config = dict(
    arch='pvt',
    model='image classifier',
    dataset='microscope photos of single blood and bone marrow cells',
    train_examples=194171,
    image_size=64,
    crop_scale_min=0.7,
    horizontal_flip=True,
    targets=['smear'],
    num_classes=2,
    norm='layernorm',
    norm_position='pre',
    activation='gelu',
    mlp_ratio=2,
    head_dim=32,
    fused_qkv=True,
    qk_norm=True,
    parallel_block=False,
    inner_norm=True,
    patch_size=[4, 4],
    conv_stem=False,
    depths=[5, 5, 5],
    widths=[80, 160, 320],
    mixing='mixup',
    label_smoothing=0.1,
    loss='cross_entropy',
    init='trunc_normal_002',
    residual_init='none',
    optimizer='normuon',
    muon_scale='original',
    lr=0.027,
    momentum=0.95,
    nesterov=True,
    orthogonalizer='polar_express',
    adamw_lr_other_params=0.0013,
    gradient_centralization=True,
    steps=7000,
    batch_size=128,
    epochs=4.6,
    lr_schedule='step',
    warmup_steps=210,
    weight_decay=0.02,
    adamw_weight_decay_other_params=0,
)
Rows from block 5, named by matrix and row number. Rows with one number belong to one neuron. Each number is 200 + 40 x the weight over its row's rms, rounded and kept within 0 to 999. All counts start at 0.
# fc1: MLP up (model.blocks.5.mlp.fc1.weight, 320x160), inputs 0-159
# fc2: MLP down (model.blocks.5.mlp.fc2.weight, 160x320, transposed), outputs 0-159
fc1.313,272,167,194,172,201,208,254,166,298,227,235,221,170,169,178,253,202,223,184,158,226,237,145,216,167,183,235,201,188,172,230,194,234,322,165,222,190,148,176,229,224,202,225,198,195,190,200,196,296,284,169,171,194,195,148,194,150,186,161,178,160,190,245,213,213,155,207,127,192,198,220,204,180,215,215,253,151,218,204,295,113,175,139,171,199,162,242,240,188,170,188,293,192,230,185,287,185,160,284,149,150,211,206,179,217,221,156,192,169,174,239,231,193,144,228,226,189,132,224,282,135,202,243,254,210,146,170,270,233,188,227,258,146,181,175,171,168,251,191,250,137,161,185,200,182,176,196,210,154,163,211,170,200,233,193,239,81,234,195,238
fc2.313,280,151,154,214,217,196,154,147,239,160,209,179,212,200,170,190,243,208,221,168,182,219,202,273,168,183,125,203,204,282,161,211,242,237,171,160,161,195,151,217,280,211,217,188,173,175,244,108,183,202,233,222,223,189,196,128,257,161,309,243,148,209,210,179,212,255,183,251,172,169,206,279,245,168,144,255,200,127,206,250,189,120,162,194,226,244,166,141,200,245,165,178,185,201,177,225,231,184,174,203,173,161,188,267,174,240,224,277,267,211,123,199,258,192,183,189,266,227,166,178,170,143,222,210,119,200,210,250,297,160,157,244,163,200,194,268,215,179,233,223,145,185,190,213,201,206,195,237,132,194,130,134,213,265,222,185,226,180,193,214
fc1.314,205,148,184,226,250,185,236,139,239,193,244,146,150,263,194,172,249,199,217,226,235,210,147,174,114,246,234,197,167,254,236,153,139,256,214,254,241,218,156,110,184,188,177,162,148,216,201,222,209,211,196,234,236,214,176,233,221,222,176,132,185,310,177,245,183,200,181,188,126,90,157,168,211,223,189,163,199,213,259,255,144,163,176,190,178,277,196,223,210,226,228,156,197,149,261,219,158,266,150,253,170,256,229,249,216,185,201,203,233,148,213,172,243,203,219,167,186,200,171,173,174,170,210,269,212,166,212,182,186,245,178,122,146,271,207,235,223,234,146,215,261,205,192,236,179,163,287,165,195,190,215,241,137,229,233,178,206,188,240,89
fc2.314,272,238,206,195,230,183,145,220,247,171,242,219,194,240,165,216,230,163,272,248,248,235,225,253,224,192,176,215,260,180,181,222,223,266,211,240,166,235,205,219,146,214,291,246,165,217,259,205,190,212,143,236,129,174,234,268,181,164,164,233,145,207,203,170,155,222,233,187,238,131,224,126,198,175,219,224,153,192,128,178,132,188,181,259,157,157,207,193,223,141,220,109,240,206,187,267,199,204,166,228,166,203,195,210,216,159,131,171,207,259,227,194,254,203,167,232,223,267,159,215,177,141,241,111,128,136,262,195,232,144,206,181,236,169,159,233,218,237,102,238,178,235,214,167,194,176,266,221,225,174,179,205,186,86,196,203,150,225,237,181
fc1.315,249,252,108,257,236,180,182,196,172,231,175,83,230,151,208,160,200,240,181,224,275,160,204,193,204,143,112,204,189,228,101,194,107,143,213,166,206,188,161,222,222,225,154,211,252,207,156,108,163,205,142,190,201,234,209,201,194,218,176,259,196,147,176,183,225,245,220,198,162,170,137,256,232,250,259,262,143,194,272,222,161,175,229,204,201,255,209,243,204,149,215,212,174,166,186,201,185,235,189,225,199,254,219,203,202,181,163,236,173,196,204,192,229,280,194,167,206,79,229,191,179,203,292,197,198,197,187,135,179,205,226,210,298,242,203,215,260,148,200,175,239,179,248,177,255,266,190,181,204,267,155,218,183,185,261,209,188,240,224,173
fc2.315,243,201,185,216,154,189,148,237,180,272,184,207,227,253,220,203,182,196,206,166,186,120,174,167,281,236,208,181,194,130,220,170,210,155,191,148,167,213,165,268,259,198,276,213,206,215,172,302,273,198,141,243,181,246,247,218,203,243,195,212,177,142,168,153,212,181,200,243,217,191,143,147,226,237,161,224,162,244,200,265,272,219,208,123,262,194,198,210,163,227,164,139,233,181,197,149,221,267,232,202,232,235,214,234,217,176,145,149,223,213,194,220,194,222,172,197,202,188,199,323,133,134,269,153,144,210,229,236,190,216,264,160,155,194,148,193,243,234,210,209,253,202,226,191,210,187,204,200,171,200,133,131,169,91,164,225,177,116,233,161
fc1.316,147,289,133,193,215,184,172,219,197,179,171,229,262,138,214,127,184,164,113,237,227,198,227,273,217,201,253,228,181,195,163,209,187,225,195,201,112,143,230,231,237,216,221,204,174,167,260,214,184,229,194,112,204,216,163,292,188,289,193,266,172,152,207,180,245,225,180,150,178,184,202,204,257,126,172,265,258,159,283,234,197,214,208,148,190,230,198,209,192,217,178,229,308,193,170,181,154,182,104,216,224,195,208,197,153,137,147,214,119,266,151,155,181,254,221,148,228,189,195,152,159,165,192,230,216,202,182,212,162,177,189,210,176,242,204,219,280,244,161,198,173,222,135,228,196,254,198,153,196,259,162,223,186,220,207,259,217,243,217,255
fc2.316,124,154,231,310,245,143,246,173,224,200,200,222,216,198,151,235,249,256,162,292,182,186,140,176,177,201,272,201,169,229,210,209,178,275,241,193,161,166,186,188,182,162,209,189,175,155,232,203,271,191,230,211,176,187,110,168,238,142,180,225,148,175,208,143,267,147,152,200,248,207,219,203,220,213,264,172,163,199,183,212,224,226,151,263,173,173,130,162,259,191,163,202,180,247,190,200,205,150,196,132,198,176,190,178,215,198,176,233,183,136,180,204,259,218,249,249,160,136,181,168,170,304,221,165,162,236,219,262,139,172,201,231,175,229,224,242,204,219,266,159,168,125,270,194,205,185,249,167,263,236,267,184,234,254,219,158,175,195,134,260