config.toml
image_size = 64
targets = ["smear"]
num_classes = 2
norm_position = "pre"
mlp_ratio = 2
fused_qkv = true
qk_norm = true
muon_scale = "original"
learning_rate = 0.027
max_steps = 7000
batch_size = 128
lr_schedule = "step"
adamw_weight_decay_other_params = 0
Rows from block 4 of a small image classifier, named by matrix and row number. Rows with one number belong to one neuron. Each number is 128 + 24 x the weight over its row's rms, rounded and kept within 0 to 255. All counts start at 0. Numbers have three digits each.
Before each neuron's rows are labels from the 100 images, of 14976, where the neuron reaches its highest value: "responds to" is what is common among them. Only what is clearly more common there than usual is listed. The data: microscope photos of single blood and bone marrow cells.
# fc1: MLP up (model.blocks.4.mlp.fc1.weight, 160x80), inputs 0-79
# fc2: MLP down (model.blocks.4.mlp.fc2.weight, 80x160, transposed), outputs 0-79

responds to: cell type: artefact
fc1.48:116134130093134127100117098110084145113123138139128125132114140130173148153132168149119127104130161093130146129150111111158157125151077137110129099126135083120127168171137144143171127139144184084099110139137111131109163093096080099129167126
fc2.48:134127125117112122146125141125207144059133098159143139122094125131129136093098109132157159139150128151128135104147118137121121127099129166113167152123109095124108095150124100115120154123134139122142127108162141164133127148124120061058150132

responds to: smear: peripheral blood; cell type: segmented neutrophil
fc1.80:134170148155156087143127141089103165108111152143169127123093148142112156108106112113087124135127142112133123150154171132092081182113118158128161103107065125101132118163118110142106125120127106147132146173133151120112117153142126107127129088
fc2.80:109153120110160111146120125109134146155089131096136126112124160135110106090160107147153146100115134183141106147123125149169154161099087127074139129167170118117113087093088144145166140148104121129126133158134117107109129112175094117139110153

responds to: smear: peripheral blood; cell type: myeloblast
fc1.152:146117105161105115110159137124138098151118135171151121128163135140150173058133095151121123121159117115133117108110139158082117122079133102119105122098147164164149156129126140167117119092141146114130102139141117136086151083104106177135131144
fc2.152:194119163153150122119124131124150116079165108102107100111136120132148094129139156146124122145163140136129140113142159138137168092108114161102099119129108163154161124163115084127125069098144127132150115114134081121115155106126116175121094117

responds to: smear: peripheral blood; cell type: segmented neutrophil
fc1.46:127126185133134144149103125187133160110151143105130164131107161099112132110144120114116127105168095144131103071157103125125146114156141128134125124114150101124140155132148129120134079097172102067118171110113123102128149138144134072128135136
fc2.46:125120126127123160119158161126139143137144145121124199146104107125125109136102149142062104113106097110111124092150117142123112117144121133075147090087099109173146154120133139143161115144150120104126141177136185153138119108128149114126080127

responds to: cell type: erythroblast
fc1.61:091124111176119120132170114151119167120086117117154098096148147087122152147161140121148125184139079114113119153116150113166118141132145118159155126106095090164122145105143118121165157103116130109112103124098105135101141118130080143132142167
fc2.61:134113140127133113081154131121141126133163086150120115138154097143114117127137104108098112110140154150176166102117171133117155122132124144126102118128147109157153127160170124132122085079159124128122154113147069128115128113180158065119126098

responds to: cell type: artefact
fc1.84:115124124142143121120143117152130132147155120143112137130114111125112142126132072182118107103135128136197186150172136082128143137090101129137088092120174148105131155087120149118094126148136109108155127159083129133112114108102148139147093147
fc2.84:134085119157149149189130147122151137093128153111140123084167125143108107143122123156098097114099075131122146117158134128086127124102115149173121126137160090141160082100124115156093123126140163162156111131126109137130110163116083134123131154

responds to: smear: peripheral blood
fc1.132:106105137136054130148138092145126133127138120131125123099150078137112083111131165147131135114112134118148174129140163145141126110114098140129124126114171093137170162122134178156159127127068130108105152086168095144125137139147141113098120138
fc2.132:116124128103080097149156135122117095146169129141058104118094126149104138139142162129120132122113145142122129158095113130108121142122076162128126115142159132122134114122115111142154069162121145127109183139152150087146172130178161116129116123

responds to: smear: peripheral blood; cell type: myeloblast
fc1.86:139136160118140123145122140118092112153163128084126141095115119162135103098141105143126114173121165125144110128118152121096125135135112116124129096159138150105137096158137156129135105101138151086159142155109085124149075202160150105127117079
fc2.86:119119139111123117113146165131110181150117123063129147083152116104133085123148141171157118138114153114150137158140110144135163164096105145115106136122068124109131119097108109093145120106140115103151138180154156140103150144175122116115110112

responds to: smear: peripheral blood
fc1.51:128122156141100111116163097106140129096127113125069129138133085096151121121096133136124122173174097118117114133133143116158149121104142148150142120099172150142147108176098173132144098103126143133121145117174136132092123081088127119153137175
fc2.51:088117160127124130147120136129129141113148096124082126134177093109129106123118124153108117121142130095108118104153141142186145163132171138116130146106172121138150114126124108143171090151153142163137137101118122105127110065139083079144158159

responds to: cell type: erythroblast
fc1.145:118166129131124125118126104088085145111157091134112120109144103102159155116118078106188133104119143129116094102157103160146127178138153108115128149130147120152150110088147121137147105117091125138145148105157180103138102147142142153089165134
fc2.145:130174126152120123124102130112117134175079140110175075160089144136086150158094153128147150087132116176111131115156104091118148136106157157139121122133121123173119141163121144114142120133177140106110097123136103125113106164126129115135124088

responds to: cell type: erythroblast
fc1.15:146112139116135110115123101121157179131144145129110132141085093132123162133122114096140110147136167077146142107121101108114122095133176115140110143160095113122114160095158165121105113116126183086107103171108137134152162130165111156141090146
fc2.15:115133144126094128178125166124098106184144137115116125169141172114108135173114112121124116107145096158157122141148122121147115085157139146168122119122109140137151118141095107112149064130138125090149119163151160087090096108120123130099114103

responds to: cell type: artefact
fc1.113:141075095123130159118102112106132146142135148120166114170114104147170124139134134110117130095110119111131127098159084170137106126151135110145167168137160126136148127131086087115146108081146125087103142142151106106166116196138120121137132116
fc2.113:124156112156165169157158113109122119124113132105113109125152119084127098137148089119095092143152142103136163118114138130133130099166124132121155114113194138153093125141105148120175117097088156123109135131080152128084089126133151165136151127

responds to: cell type: erythroblast
fc1.44:105131113131143152143126114104132153097136137136136172122136130100172116142082108095146140121161141187115157088172081088095096170141112134149134152098129133132137098143098148139131109100161129120084154100109123138133110129173137132135141089
fc2.44:120164117118136103139125140153149153140123130108106137117133129113136105136096161139063089116184145158110090146137170136175129156159143137119137132087126146126125103132075194124116154105091145122091123132127119111132085139145122096103126117

responds to: cell type: erythroblast
fc1.140:132160152105175091146109082138141135112112125128114105140141141152139108150117087103137157137099123139155104109106087146166116099161123195144159143120150109096149144120117113123119119139194119145096125111099097104140155110174115118108141124
fc2.140:144125147049139154107119126099140100119111120123157109167125098153103148130117159105140109083147169133151116094110106130063109093149148134095131100123118149153116134159157138125148132099143118109096122142163120149171152120144132143156158134